From a checkpoint of a small multi-label image tagger: batches of 256.
Rows from block 9 of a small multi-label image tagger, named by matrix and row number. Rows with one number belong to one channel. Each number is 500 + 40 x the weight over its row's rms, rounded and kept within 0 to 999. All counts start at 0. Numbers have three digits each. After the name is the row's rms in percent of the matrix's.
After each channel's rows are labels from the 100 images, of 14848, where the channel reaches its highest value: "strongest on" is what is common among them. Only what is clearly more common there than usual is listed. The data: Sentinel-2 satellite tiles (TerraMesh). In brackets: how many of the 100.
# c3: 3x3 conv, stride 2 (model.blocks.9.c3.weight, 320x160x3x3, each kernel summed), inputs 0-159
# c1: pointwise conv, stride 2 (model.blocks.9.c1.weight, 320x160x1x1), inputs 0-159

c3.228 104:466475573456540502472516471491536488478542488437429508466498480535454478509506504447498503477448565468471511592429466488414531546528517399465490467491527515511548476460421510522436503568501504466445469450473425474497472474436450552456515467545600525503530493444499532512480566452458471552562476489529447466404495555504497534526470492545497519500440460518538455457478506539540502531481511580543496504516545513533475474570451513495517406515474470453471486516557558508520448546526557
c1.228 105:425500564496500531483575452535533465456500441420440500500511500500533500500535479528529541460500524500482482500363596500408555565494590436500517500500487489500500505500432454493436500508476485477500500473526476500547536473516452506502500500539583528500461423464500500472551525470533480536447500448541449500405500522467446500573487500523500539448500495505500426434544500493598449589549487572500500522543500495581444424500500500500503514500500503500500500439553500488500422544498490
strongest on: built area (89); crops (85); main land cover: crops (51)

c3.106 097:466458481491449526499500442559453433464484495528463533520446435429560518593506576545474465436470460484489524494501435446602468488540511521503515533470427462495503490464530493467474520526506516499534480464517489507475537472515556532473525520544600551498526499568543502485447442442486505467466441453507492450427509518538513466473538463492485604456538484512522537503455487515488465527503539453524578505532502486463479627520426466409450534471551517473530497504534507548493477559520558
c1.106 101:496500420500481475533436500498500500472464453429437417489500431519500500564500500504500474404479508500500491500500500500630500500500509500500447500500503500497532500500500471505477476562437583468465500500542500516551538500476611569488500643532500446500486500474522500532446527534557547533500527547516500569457500537495476500460564478526501566500477541570481500500452525485430531567524465500550573493438447541500500597480531511500428524471518500479469500456548444574425500499469529
strongest on: crops (64)

c3.292 092:450484553488546548502611504489528514501514554512567520525517530571455525480542538470500483488478535508495498494491452465517497508554541488477500514501441495405487455489506485476475556445508476472465554511455476439416513445452546527472469503524472388517547530473467503450454459441513489505530534518464554446510455541455579538492504466495503613449483536470537550591571447446458509483543501448593470496471507513437455509493524495487504590576477519502471475496463540537530470523451441
c1.292 101:434523513481607493468619500583481540500500634503457472549500573415509577500500534500491493476500483500526500493504411552500500514470562514562466500454484473470497515498500504428492539492461500476500500544500436449513470500507500438504502592401465397514511540547531500500467500465500464505572500454521500500531529500451500595500500480500555539500429555483551468553495500408500521518557530500500500485495500500456494500500433566500500500500503572521450500519463500500506406500495484
strongest on: crops (64); snow or ice (44); main land cover: crops (41); main land cover: snow or ice (33)

c3.176 095:526554497498501420515442520509530570529546514555413489549465564569522487516573535488530476500468530502524500433470468445479494462580440484493447479496455472498477490401559533539510461522481447534544458408466586546479409540519523492549461490472498501532475499515473476476526537463506524493489500486529554508475481495475457454508597447527511478499599544478452502531464545431510510592534463520439444500514468484448518528538536508537526457485549508472491439458517449554481585474514492
c1.176 095:523500532491443500467426462535500569500467487530482573500470559569550500436557629494520447445493487530500546403414503533580500425500515500486500500436499440479529500438506486501500539442542500578500535462459500486464500510571500500500507521462473468473501575562500532458525500508449547500500495500491604519499500500500487551481584500443471493453584451500500445461433526449503500583520421487511500453479445515484500500500486506474500509500500409417480464485498442534500500443500493
strongest on: water (65); snow or ice (49)

c3.67 095:501481426496477516482478487568527484435411480516449506530483481483582510482518468517507484512435499463532512480471465579559521471476541484490519563445515488514463446465452516576428472527474450506510497518539521518493544539441492559461486596445487508445568490532562485542568463504446470467481504486464496545414431421493478509489448437523484415451458480528501535577451497452507490494485442553572526511542608521528488524444461534444472533462547515453530497541514565509490517506465519
c1.67 094:500500466438435512500454450500500500427439468509438581536481500446561495493484500500557500542500455467484500500378500584500500505471500432500500500460500439500529391462523537516473515532440442580500475453497464500500521539500500549453500544500500512482511500502528500500582484500364469528430537518460500559464500446438551500500477500537443429500446500526447500560399513439546533432461549500513547500524500500500457463527481456455484462541508446524484496569500482536466521452521539
strongest on: snow or ice (64); main land cover: snow or ice (36)

c3.91 087:477496530521498499489473547585492513539534556473509455475511534463556510509440512490518469479529456513520562517503470520451539493525504527452459476459480509559564411482464449479541516427549486534577495524445481598457470487567565492488503464464484529473470426561511526522445491443497498580547477491463476532474437440533606521494521495451460440440454455546508517438518436489474450513543488562498482525521517482508590509514516573522490562486497496483552444482508515591448479568527437
c1.91 097:481577500478528500500471490549372546633500588588523500547470500500525505575500500458500443483471489500506500509500487516389500506482543539433500466519500390535500474428530507500531566456526510503500500500500480489487518494584496513566500500528517500500516500500500487500428500503542539500574500500471533500484500500500602509482564563516498502434463500618449504466481500500431500459584583481472518531512500547500543432452500497487503556448526542537540516500500500500500500500500414
strongest on: snow or ice (46); clouds (41)

c3.128 106:535424550429474509448435594479510536501546505462521515495490434468337423457487540493536479469451479579444509543463507486522487507507538505516467513501500502535486508478507550499511511438485479543555560441518508554506411567541516499491429491552524479450536512480445513454507513451522489453449504464534565564494457547488511460536558569536508500549532468500402527528461539513470416497545439499539507569502471469480520497545486551487498494537457472483425492544476452500523495508506487
c1.128 088:618455512500500533421500500500500458451500500482556500542548423500451515483500500510500500434503457500500500500462500507453431500498541500500500537500556500553448538500511500482500500513521500475486570451535500511520500613471540548515500500492507448437500500500488447524500528444500500420427500459500487500500476529500500471500500531500472529547535452518395450500500579500488454542553491500500428608459448539429442513536460446500573496518411500522487480633507434517396531500489441
strongest on: main land cover: trees (43)

c3.248 105:513460511433514483476591532493504434494536504521539491514494374509391506504521505481485493527486484491493474542541487448478517497484554534519486516415462493468527506553515523507509408581487533527564490509488474542465499454485444438483535509497438577526592467440496484490518480447491530467475483430513437474524479529528542519562519478452517486523488511551465482525448554450451508482551547494406446477487519504464501534512485477477506471455427424431454544586480468526475504592572518
c1.248 092:517453500452548532500631500500500428493500476557500489526500500493379500500563580484445500500500500500483479500513469443544568480511578511465485458348520521561500498494510500449529500500445500451510500500500529521474433433522542500500435489500479531500500461500525536537473520480566573395481499494418440431560475500500566500500500500411465471540458500521500500500500537511500500500500522585410500457485487522477541411500500538502513500480453475429461500500489472567488492521484449
strongest on: main land cover: crops (43); main land cover: snow or ice (36)

c3.43 103:517577427540472474429521461536479512547460440529451459558495486457514469528533552522559571502465496518471596437509491418520447517597515521478504544484460500498482564506476463541455529449482459469536493550492419474591501572523537500546465569554525490470508484523412461546482455530521542529540499568540536557529533472518463516451418523481432488496565510520493493492473503503464502533526434466548490496407536510553456479495500490457494457475454544491486473510493493500517451496594473
c1.43 099:564500465500437489479522524503466510489425570499500573622506454419495453521544499479500500500448500500500584517416500461474562503491405563494500611424500500505500544500486500500394586500475500500500500500500500500520500505480535500521459521503459578498513479476436480520500453489509569402483524500500522553500475500542477500489500524509500529500572500547440500500500579500513552487500462498515536395427544535492500420500456500500500500500500599473500483580500523500500482500602503
strongest on: bare ground (54); snow or ice (51)

c3.232 110:502510514474495527465462487558468574471469508533499519517453530411530512521474424515424495520584562537538504595513511537533457496499546578461489597489496500497508518459574471544540451512500518481404459509483462395520514507488494413425488520478474501499567443423522480500499516477447474496512530547484496526521444490453512490483503478459519495495496534499522488527463525518479478530530438436534482527532562545577520421535483440489551533461472510457533581480497537568459603458511476
c1.232 097:469430496518477500396500560500450500443539527542476492538433500433478474500496450500500387484540500540490500628502481603557500485525499500450531601545500464500397525552500500500555500531533500500419502500458471501512458502487500507500430500480444500420506425562514500524449466541500500475465526444400433486510445510481500468538500502458476445514500500454509500488500500500460535535490500495494461429500579522500500500500540481501562543482433500462535578523500515591501469500500540
strongest on: flooded vegetation (42)

c3.276 098:502510516463500457545450542503455493457498463488559507422429533535446501550535443515455496486478533486563499486513588511551500455532440424505474496487467463435459495476499508505494469462537559467528472556512461494476410461503524557558478549482520483503558528480484416428474476563477570508579498511461474495543474477540505423496474468610482460537482474480513503504546520489580438459475499525405474449447487515525508497518554512455522573446471495463579518410533510473551465518462499
c1.276 098:466500509574500449500417481500462497448447500493470520393500520500450509500500500486515500420496510472456500558500521465596459415500553404496500486500457437500414500502500502463465450475527500500500455475484610500440500490464466525481500500432551556519474532518500500387521500550458559500500511490500518500500478500504550514472460500602541431472500484467452505524500500568500447453468493500441450452500487449500500500500553488569460580452463507553596479406508499470559513500500525
strongest on: built area (64); clouds (46)

c3.149 111:510447531523474525457477484434468507553549487485501569470512482501459545449463459512453482510472489573478512466471453520490442480452483477487560468488471545515485485489398520516486482481474527477617475496525514550520516449493445456521496471465524513459535487444499536513476539513542460464485470525502481496527444628476538476534504457483503456524532529559490470554459515527481596473515564406514537420461483500493416556525498518499426503475505470429638483529512411503458522464543521
c1.149 099:500500500499500511473500473403538490500590507500545562500550462481545566500474500500512464429483500500490459457469411500500461539521523443458499441466540535478471552493500528551500481489397502485569534513474585519500500438544500500498473500454517500500500435487500500469500541435500478418500419489461506471437500623500531500424500494500537500461500500545500500538363538532546565439532545376569470500487500500533478477502544478446482522468541500445584500500500465554495483510500493
strongest on: flooded vegetation (32)

c3.20 097:565534574398451440495559473532503485432397487487596469455503470520522563493533482485518498533542535450467522507461518494513544532545481455479562513517471539496517548467468536549564518519508499470531478472463447558502500513546495484560530429391403507521461475531449528545522553428453414510486494514514453512536486551459508480505469580521451497528466463532521566463555475539542544551512532503481517485530504571507480495453458536495497485553476466450529468459563479441494541482537465
c1.20 100:509618515500460475500479472605520541425488500446513601477500444481532500505500504514500547433539500500468460500484500415505514500521577443484487500488500459430500567482588548554605500539483500496500456473500500507495471500487432446559535500416500573516457474544505564526500570461507527391476500500567461518500548500438500497464485530500450454509476505453522528475503531579562508500500494500458478462563500494575415500500445498444500446503436485468547515549500480508510500500500533
strongest on: water (69)

c3.63 106:454502522461527433559504481494500527494427511429510408496421481501528539449511485445432514452482513513447561509482513515551447455464505496428567533439495438512535512487452469568495550488528497534545543484573509596515540555452450496544525556479548489504472449491480529505506546580508557429516484547437447480549500499550572496496419479589517483468565478486543527454464484453446473482470468518471497488489457480479498575489484505529479534472507495589514466544487434498525496518478421
c1.63 092:432553521450530500546500445500544558500500453447500495505449497509621500439500500435517550442489500500490503448500500557500486500500500500500553517403500492461520500500459500535462500551500565439522563416500482534500567500413558500497465500497466500590540442512450500561449567500454646500500500500454490543556579453481607479500427500569500510500500500500476446500500455475500438450500449464531429486500500500500500530542450533549500550538547521500470470500492474500500448493500479
strongest on: built area (64); main land cover: crops (44)

c3.32 094:443456554471547523487487506506519438495536507450574459421470448533578481531515431546498570523490527434586559528437456519486512478485544483483530508481523442497579535479449443491560499504489490428488447495445446435547496478520537453586525520451476524520597489488534478506499461444492445515558448491521562493505526435492533497514538503511532469473469532441541488470513560559537569549467506577465501481483520506551508518466538536546501478436559415516517478491532487440526572490527523
c1.32 096:474464500400589546500500523468500500508443568474530476381524500500570500520475500500474500500527539440499541500490443500500470450457515532465500500541500415479500528502500432500492446436506512435523468512451455436570421427500479500500500500500500500500567500424458468504601534487500481500500423509525476577474523429470576470422542500585489500484500457468500506500585511500500500500490584595470500427500500557472509464472500500408485467449523504500456523507500417512500500513500506
strongest on: water (71)

c3.206 094:500552525504501530467435561486536477465433574459480492489562480447496504494444496473528558511504493522435435505487410492515512496517523533458502494489445521533535509441392528536550416494429482536475542439557568475546530470468477558452519598559504436430540516486626432495485535486447565547482514527524460531483550520470498475452532470484534514496530524526548499468465466499526509528476517486487531450499527480393543459513455557505507504536485450468524492455512548503456434482521463
c1.206 096:487497570455518467500500518521473500518500579447500478580500501503449500499572500500464500500500581457411489500473527574500434468500400554500500500540524570485562532500402500483539500500404629497478501500564500579524492500485497558460530500567464418467500493531493509438423536453466505579436457496513474510500497383477444500499500454500500500481529500533533536505460439500500483486470462500413500500500447550453518500458500569500500500471543448449514455500511557526486500500500469
strongest on: crops (77); built area (75); main land cover: crops (46)

c3.196 106:462549539526512559528540469397535538525491473477468474511549582474532489477524474447454506535523481472488436490535478495419497535468570474457500517494498451539486470527538451493459437431466525534553506494496545525419427503600484517497480502463568470446548429503470490443465488485524523582458457495574542522480457484557461509446503524511453478488463579473507517387498476476438478413513489497478531520446565495542496508537565470522481527443447545436487531474555490491524478468499545
c1.196 094:450500500500500554470535480500499447502500549536500570442517500470566500500461515386500487524552499414551433558500462450403534457454554465500487500500500529505466516555531500480500467469471485500543500502506442471454455500538429535500472500462571500450500500500545426473500500533507561533466442591500511551480500500529500470551484551500500480500500408500418510447443500471456497500500546493504557500460579464500500500500575393489452463476447555500505500452512436438598422500500540
strongest on: flooded vegetation (32)

c3.123 101:491497477523554550465506496446496478503515506535546490501485483469555456489470539522484525526469551507447503481473493443460450492513527561545391542530471461424474500490498550481527510556502497472479478573474458516544453481509514466576486487554514458449489546445513506480503418584499536487514499412451515508493479590463486662507516479526451431551514540507480516483484621464515562497455484454557474501483542512507529503513449534509461473531438476467535555527514499436494406464515547
c1.123 109:474512459509500597500500574500518409558507464516461500441500421549520465466470500459525534486500500551502485499423451500500500427517476525500476539500500465500435585600503468449498587473500500511534500500500445474500456478583500456501554487538510500402500500533500464500536462550533548466457500404413500564426446512500500625500445500603487500538500516522500519500454500454500500402487500500500471478500500500524587500500553500452490500507500549500495479500500500457543415469500500
strongest on: crops (77); built area (66); main land cover: crops (54)

c3.17 097:509536475523517528452428471460473452477577471500465558456462492542478525567466429497499458460555534500505467484516511444556530422515553516450481518487549497456488498531419495493418535536449490524482525581450536531435434514536422542493509412393455516566516512552483488433461428473480502502507548508483517484444471529541522436538495409554556517507513478492490476480472498499459553510529502465405466465458482513475463510486596474503432475461565492483527510474526557471516502517473481
c1.17 095:500500490536509500499444500454425493530538480500493600501534500500507574489533436452500500433545576557524439551539500470500502481581532500448500561442577523451458500500474496500588500500500450480539500493500522500419429538503500565516477500462500500500502500547433500444479388490459470491468500480546500500383500500512468500500500401560456536514491597424417497440511500430459543505494520562431420441476500500486447505499500489539500443500516503433472500500500500500525473498473500
strongest on: built area (66); water (65)

c3.93 115:472521516482469453453431522461490454496538472505541507412436558490451501619437477493464456557445524550516506523524464464617508499520496491521454516500477484542526435483564503425481496494493461529543429556495517436494469416499481559488447469473510531497504534430432471482453543507452467601517563513474442499485492547485523522484538453530512470461532534520502528507484501536437524553490490582502481594499485568450531548433445490478461464518477455502474497519475529472580537502510511
c1.93 100:526522500544541500500500500500507500473522417541569500446500508530472493583498500500512391427470534551490559541500500458506500539500538500500482500500511500500500476539597488420542443500500517515548435546502445500546473500493524500500426482500500510462451500500385503520509598516512440578518534459409484483436500500469509500491500402548448506443559551500435516448500556583484529500500498500508500500500469547516456573483475461500500417436529500445478500435531563520489500411563464
strongest on: trees (89); water (73); crops (72); built area (70)

c3.153 107:573468499578467518517486582429518498492510465559501571513481484455575471480514467507471550491501469538498534464455503536550519538536502492503578515531511486537504434459464470514409454448483554536499498462530482458521479483506502530535404553480463484506535446493487429528448533545498500488529578502505430505484515452462444609539573532475457497518474480482476473466448507537536534467510488540527514492561426424533503502470486507491438522407473442485603506448518494569453457541452478
c1.153 102:500500534533500527601482482467514514529500502461475554500492500477546582484443405500500542406526500512500480523449568500500500500519502500497562510559580513476550500445476500560442486440500572518531413452528461500537540484500437409592500500500500500467434413500558448460500500552447458454476571489496505543500500500500451474500532551493500500535531432500493500418500516492500500500500492498458481500581500440500521505500461500500462548500500500481677500483567492556500506500493448
strongest on: flooded vegetation (36)

c3.100 105:448532491436521535507496492533488474480511483556545438482493491491515515469570506414499592490458505498576429457469480421392439495448503462550493499493507543513529443527549540533504586516475528531418477491443560435494553516514572445565602547484543530546553532490523528538529496448474488584470499475425473488544542523535518426456453563478487457507493502502515492511518510407574519527495442470472467508500477434485498520481474414517495469463510483495501470487487468501510518504507561
c1.100 115:498568505500567500525542540573433481520500537493554497515500488465513500500419520417477558500476491477500500496452468519378398475555459537466500500500543456431494432535553500468466500452484511500455500500454483500512500471561511500500604599468506569516483544467525526500494510442457464586484437481484484533466520519519505421570477509445500537461533521485525489493509581495481562548500411471500488463551436444542486450500500476486500500423575446500501431520484505503486451500439479
strongest on: clouds (48); flooded vegetation (28)

c3.293 101:502499543451596528486539443506468507423524475497597584430412520584531551476551455497516472500476509495535537497518423436441492532500438510526474456431485518517456515425583507543498511562519488501473536487484445533510447485455470472462514423512494488527518516455477450487581478504517453443459534442516529467471488454476574516599478537536527513473487574444477506472461525531482555488539472480507470451510493486494420461513455464445525550505511477481463474497505593525522511473492447
c1.293 101:512500500500574553424496479477500578455500500506500489500450500516521505449575500463574500402526454475500558464515467496477423458500500556487469438500457500544500537458500543500500447500500500415469500500480535548500466441465468390466505500439470500503500578500500500496541500500487500443506597446594500521405500463441567500500500542490454496517503614519473489473402529541567463500442521445489500557500435551537515528490513502431538550520478500431438500517484524500500478550520500
strongest on: main land cover: snow or ice (36)

c3.301 092:516523538465479518482529506434497468524452608513462507483491444485525462435494440553523523559479441484529489515523477503536474556526518444500472430574515463505516521461587506499529470481416472503459539537497474495530526530507486568465506490558510534489449485492512532462426577490517520445456452542545492540556502447474491491480512498512534503535498462444430535478442505455531502550531558471446468528427520475494462505524511395520570442565612536542548494551481501481418584444509515
c1.301 098:500500534467507555464500470500511504490500574453500572439442490436492500500500436563459500474500507500500523551476500521534478536493548500500500500523524426556500562406500507500521494500442419500500545500563500471582456500487540500491603469500500500500391495454548500500443545500493425477470458560500500504606444387474505448495497500502499420521500500480423483500540539416522500559500590513519492500500502454494500533527453500481573449500472545483545506622552453502500482456500500
strongest on: main land cover: crops (41)

c3.242 111:502455483553488509472472505490459613476519503469541494526516432498546587543512458513511540500541524500471439486446563474484478503512423522483470518463480457513518557474625522483532482487489506449557543420478522576434509465427484510532565521584442506482515475520540480473491527509515501515487452492545530436532526531445438511542502531530498514445437475493527549466484498513498520490502496488492440522395437504553530503502477421477515410401470435472486509551493466565463453560475489
c1.242 093:523456496579500522494500500570418486452506585464577500501510430431550617511554500507456500471500593531500403500424500500514495508500434509491464500500457500500561497458591500500530557500471447500500500568500532548457500423498487565480459500570500436557520500591500500437421535500535500579500500510500520500500477491449445500505500500567469546500405529500522500436500500512510500500500460500500485543500465500492500504500500521500504488411483464500537541572390454547500466481500500
strongest on: built area (63); clouds (46); main land cover: crops (44)

c3.14 110:462501481523458513460496474519452436439474483435449536486434526516504513483468530517487469482449509490448435477480475482545475575439557490447445480474481467456486510561499493503516509493515474562502455493451499418449537551484498463578510568505550502525494425436489485519495501507560450581469460508498513472478453547493525483578445469532533501550574534479510487498455432616480512451554579467502479449475560426468513509537450522508487532639481515463539507569540524491471488492542487
c1.14 097:474518500523417596504561547500426500523500466466500497500500520500500500500500481444562500483442500500459380531462548500500435531500524430479422500500510457479486519618501524430503456500500504487500492500500500423491530543380529500568481521452516532500500471523487500500476500473592432490487500500478500491443454484518456457500448500500500515532500597461552527476476500578502500492473493424500566417500403534511495490500500500500450505542421500464505500552504427509575468429430500
strongest on: crops (82); built area (71); main land cover: crops (66)

c3.284 092:471510468465467497513470531569504571508512553474473487499450445511525483480483546450453480493510484511498481478509517503421482503426541416502520514546484457614505452485510491502549406565508504491541554466470507526497565454478420549502482540501540469552544480448557506482457514493485460546481454561512435514445481552529579529611449531480446412449476494456521455457461548493491480502536489559531533541534504614512524475539452467550494545455499529500475472446490555499455441508519459
c1.284 103:500500498434587500521491500523500528452500574452460429461500477560575500479524500500442454500506493505500450500470500462485500490546558440456500609548479530516471412472514493420472497526500500466500551500431481500444592491485459500500524500512462439500500500510517413458553405500551500514387500569465500500445488460500521476559425446468465504526476500500500469470566503519500500500514500548485502545559598511567560500497495500498500500462522490500458500500481500593567450500616500
strongest on: crops (67)

c3.230 102:465475518571542503479474475524505520485468545441507540483536491519468535497472514449489524476471505479525490548557521508453516514506537457525549490550576551523474482560505392492512558489491457412480500526480511515517458438498528435546508487490580520466582562549525434451457488517540473536470548562460490470541511500502448484516602520450445483517497471509480509454560433461543484440393489529452548454453563494396517434516489526502561517497471487478561555532415528496498506533533446
c1.230 111:500526500590542506487541500547500440500491484500456485500567541494508540462468558483485456500500500559558491586583500511522446481500500426575457500500585565526464558515500514504503527500500501500513538580539408498546524404527562577540552510500514524434500571450443467525456500546527448483500540542500500479494459500518455500500519534478500493554462500500419500489577509423500550456500457497476500448426539513527499432436481443464586500500465479417537534492426462506541500500540500
strongest on: water (83); flooded vegetation (61)

c3.234 106:470512449462557440456481478563531484500478482545499577511509561511511523538503465497526486540622559496520515517467442479432448441484462535420461486562506487538483453475526508565506465507499527441525517541485468524506533554462471484511495529415529492509546542552502538542537532419464473514489539455419463503496464510523586450441552487548513504510446487496523558435470540581468522537497550531609494490496523551533527502474497549479638545516507483492502460470546490517497481530439483
c1.234 105:521500519450546474504481500500500500500453428500479500500562459500551500513459435434470456500587500500500452558430371500464465500519432447500500510500509567482441451500561538533500468449546453500502532500497479500500471500500480454500456565424559500489568468541430468554539500461509500515489562420407500513482500500556500500489507468520500452501433500537500514500500560522586500464486500540567500439421436544479443430482534500458615561534490528446488500500500465536512535472439487
strongest on: bare ground (54)

c3.117 097:483418492497505567554478511510492476492663513492487552449563448490506527515479530466452492466450522550468505483531500502541530506486524490495530561451437570520510464521492452495510458531457539513560425466451617557467449476420490517470544440560495495534549476456482538406560487562456465456447486514468516455498482497478465543580521516522461516485506483458509534483461547459468558490488493523464473461502464443508478544602510513488534489503496405507513475500439473509529506455469531
c1.117 101:409500500500537500569505547509500438526611500500546500500594458482500500511500481500511500544462494500415500563471500493497512473500559500511503493500433551557500500500455418504457519529434493487526407541444566571500500420463500529513500500498500525500512455457500538500566443639442443500518455565542500429500500500500491500514560500570453500500500482424500524525444538454476500517439423443500588500500500459459501480534500500559500474500500454445461507500434420530500509500446500
strongest on: main land cover: crops (46)

c3.255 103:524486486580469516408453499461538535422533516495479526573560542501498465483473496478502529465482492512527518482544523440521428491489515496512509546457511469475479484462520553475557517451474495464497481547488515500435425496423460484474458516523513542617512432599521500431480481512401452434515475539488503478450472453512504499444577529499596449527511521486545544451523497491476526506526531465484502511448475464457568589407530488579493446491498441470519444541523514462485438483528507
c1.255 112:513500536533539500427462528500500470480459543559534573532500500544547510469444544500500512454500570564557500527491523492473460500500511484484452477414496508516521500453506542419497570429471500507521484529514500502544563523500500500495500500500504500583500455531500540442507466516406487500535512474466557522403535477517492393500539471500566443540500558500526500415502484463564492500500475480478403475432516439500634506500521495495516443485500465569468405512541490430522448482481420
strongest on: clouds (41)