{
  "arch": "repvgg",
  "model": "multi-label image tagger",
  "dataset": "Sentinel-2 satellite tiles (TerraMesh)",
  "train_examples": 145000,
  "image_size": 48,
  "crop_scale_min": 1,
  "horizontal_flip": true,
  "cutout": 0.4,
  "norm": "batchnorm",
  "activation": "relu",
  "depths": [3, 6, 6],
  "kernel_size": 3,
  "stem": "single",
  "widths": [80, 160, 320],
  "num_labels": 9,
  "init": "torch_default",
  "optimizer": "soap",
  "beta2": 0.99,
  "lr": 0.0015,
  "beta1": 0.95,
  "shampoo_beta": 0.95,
  "eps": 1e-08,
  "precondition_frequency": 32,
  "max_precond_dim": 1536,
  "merge_dims": true,
  "one_sided": false,
  "adamw_lr_other_params": 0.00084,
  "magnitude_pruning": 0.3,
  "steps": 24100,
  "batch_size": 256,
  "epochs": 42.5,
  "lr_schedule": "wsd",
  "decay_fraction": 0.2,
  "final_lr_fraction": 0,
  "warmup_steps": 2410,
  "weight_decay": 0.04,
  "adamw_weight_decay_other_params": 0.01
}
Rows from block 6 of a small multi-label image tagger, named by matrix and row number. Rows with one number belong to one channel. Each number is 500 + 25 x the weight over its row's rms, rounded and kept within 0 to 999. All counts start at 0. Numbers have three digits each.
After each channel's rows are labels from the 100 images, of 14848, where the channel reaches its highest value: "colour at peak" is the nearest of a few named colours to the mean colour under the peak. Only what is clearly more common there than usual is listed. The data: Sentinel-2 satellite tiles (TerraMesh).
# c3: 3x3 conv (model.blocks.6.c3.weight, 160x160x3x3, each kernel summed), inputs 80-159
# c1: pointwise conv (model.blocks.6.c1.weight, 160x160x1x1), inputs 80-159

c3.84:504458483469488463513509510550492514501500498532536453489517525500487500470458500461506549501500501495468472430522489516477505435515506473453508506483496518518485489504471477535540519463486494494490475480508480505516522475494489503536501485
c1.84:534503500435447538517500448470557515500473474500500510482511500514500500499507541455522534489496482500453482458513500569461500466561517469500520500524538546501473500500500500500500538500500482500496491500550498538506459498500500503500476530
colour at peak: pink; white

c3.125:511462461481540506516476488515548534500464460505433500537465494487490481474514503465453485537469487485522460510505482519529474490513476479494475521493468512474496497460495518522511465530505463452490519534465481499504452515512522552490557535
c1.125:500493500471500506500500514500540500443500500572444520515458479510500498478516464484500516528477496511500496500500493451540461500532500477463500457500498517464500529424500500568469500527509500480524500500500494500474474546500503529500506500
colour at peak: brown

c3.69:516527528490513489527499497495487510481462484501512453498500499501490476440507513490547476500508490497482532477551501491499498468531515504514469490529450504502515562456472517484465523528483517544494495484490515523517504515514466473457482499
c1.69:514500479506517500500474500500544500507511500500500501476500500483518500500500500545485499500538500471505503474532510485472468497502472484505453489522500500451525500448500509465500510471476486500480507451453520514497506470546512457496500473
colour at peak: pink

c3.66:482481468506536515465465524512481512492462489519537507472492562490520476495508487507486488490495530531525485533546491498484468497489436476491448545501467537498490505509525457469464513536485483496458467478506507518540478506526468509471501500
c1.66:503472500503506538452500547478500500466500500532538500496500563500500500500489521509464500500500490547544500531528517486561478458521467536467526500501471563500459468500491453500479451495484500511494500500500500504542480500475512517461511481
colour at peak: brown

c3.2:508498486464508474489456494509545521556466501527520495514537467501442509510483443513463506497497496489511516495465498513463507496503467518462482494466526496473471515507515521500519488506506517491510548500482515495511490498495493459516524529
c1.2:503502519482500520474527500519533500523462512512500500473543500474445516500476497544446501459528500500557507500500500538473496500494500500487527471533572540418515500502527508500500483500496500500500548491463508500482520500498486449494521500
colour at peak: brown

c3.23:478530496523519490474481510495497507523455488518524562480524521511510494537501474451503510495458510528476517485484511506472536502479520496491551508477497479514487504542483453491460488490505485504537565521521537503481518535482503502473475452
c1.23:500566495516466492462481484500500500564512500518533526500535501528480500573514551478500488500485464500450500500495486514469517486460492541523521546471530528504469504542500459500500505500513453554500500500502503479500481483516500467436500503
colour at peak: black

c3.76:512503514510512504477509469525494528533523534508512499484504515483536516499511519536497488497509476521493428529484510482479519518504478494471531486513517497517511497535442494482500510422508487504488532496468478490488516452455536474495469528
c1.76:500521469500522482465480500500500484551483537500470491540500503481500500500460476525463494507500458500505481526496493500454500441470477500537534500522473469519483537503441500482527482529528497500495555444494478500505465496500500474540500509
colour at peak: grey

c3.19:483502517534511496538525512527487496446494498517471502460503498529477472447506501446449524509526484476501485505456479550488524545477509524509512497472498508497555492467506529503468516487508501461522498479499529472485564521474480531514506556
c1.19:462502473538500521533521502500471495462539529500496500454500500500480498462500500490491541497496500495478500467500464500453532530460508500549500475500531503461500500461500526500500500500492500431508500500480512467500522471503464527500501557
colour at peak: pink

c3.135:471540538513493514506496495516498476485507479528542510466524532516499500486461473530560480543540507497486474462497494519470495472530505542491512500492518569514512509491494523492486510501474458462481477520512511529467493515520517456515508453
c1.135:521570500499500500538512504457530470467516500517486480467499469515497511500480500497538515537488500462482508445474510534500479500462453513455526500557574500485501533467495521500515500526481468468464516500526510448504500500553480465493545474
colour at peak: black

c3.96:478528520491504534504496498558519528498523504540473519510455556515536502507483447481516538557495496457476509516474497459464553491530479468510475471522481498522522445524502518495505461503503449484501492500511492490474484496452574487498518490
c1.96:500454541496545500500491522500458514497431515500448519509461518500543500500487514492538548561520492468500476478480500500500544500568500459490472514494429500500517500495500537508500481469503477528500500492500500500484437510495558500489542579
colour at peak: pink

c3.18:509476498535501517480510490507479518479482480465478508463488515540502496502518486511496468500459446508498497472487486488492478513470525544468497494439491502504514473494479502470513524514491488494542535558499483494515509454471492502495523521
c1.18:458500496511487551500472502510500496489503463473500487448500484494500515501500473500471512497500457500506530488500507475488500500470500476464500500500546500500516500552478487487500500532500456444500452553486494470489501519497537482470500505
colour at peak: grey

c3.30:496511519493476530467486555465498518464435490507521514478511572517491485516501438511488482528486511483507495501491506518499524468529502469500450478491511495489495478521491486553490503488468517516488490460492507500453483466475539505522493458
c1.30:508500503465500500451500563495468500543472517500500500528496536520484517500500482500500479518469481525500552500485550517500533477505500501500467476500486515467545475485494471522529472500467497530437514451500484507448510456465500505483486497
colour at peak: pink

c3.144:452516524516493508475462501478536514494454486480483493507520536511476470507528469479512487523525500462490527490521494519521473465537510502461485469513510521504507494473469472470492526511494492495512457456451493479482501515463505478489473494
c1.144:504526500522555544524527520531519507501480527500543525500533576530519530463508507500459515519555478451479527495531419561497500472550479533481500508503500481500464478500474500500467500508477506461505490496454501501506500532480500480448491488
colour at peak: pink

c3.157:486498509482516495489457506505504518467440470523480469527509476499552505505513508552483526504508512524530520453543494482472533487504487485531488496499482502512511487509492477461525456480507488535543487497502539543450486498499505504465481479
c1.157:469494494500500500500481500468506535496479500508500469528500500462511500500524504523500504500520500545525500469476471478500516500500504479526506472487449467520512468511492494467490491486523500579568492513538500585500500458478540500465478500
colour at peak: white

c3.51:515526477510495497522480490505493543499460538523488536545497508521473472484522526484511482533474479479473504529487515415505516514503472500515532486585466506495522498507486522515573497539515510477502501480513520521490513508512524456521511493
c1.51:534520562518509500482486480467467539500511487500564550486487500502474473500500487500536500500476500471500497468500490467534512526496449498472494495500500467503528517500513490531580500498500503503500500470500431470546541499518529451500479475
colour at peak: white; pink

c3.132:529530491449491497508475464510544502512496525500456491465509532470504496478507525501487481431521448448475481466507476498493482472498527546477492492484492444531522509477510526491530519513469495513505485492470462523470496511497490457541495484
c1.132:543485500480458472504501500500538522483500484477500512497500500500532500488483560500467492461500487489501535447497500500514511483500500500453535503452513500480500500514473558470544500500484485496500500474500483501500497514490500474596524500
colour at peak: pink

c3.155:474488497520498483469481501500512548507492489530526515468518507492505478529518478477496533545505548508470552463521475503507519458498526485436508506466464491477527489488474491538530486479474516496502456490515493507545459522470472485551446494
c1.155:457469506492496503459500488464578500500480519509534500479500500486528500520460500500500476533500481507461500474498500489493500478556462510500526500503500473474500500484478497532519522500493521499495479472473521542549500500459449537536482466
colour at peak: grey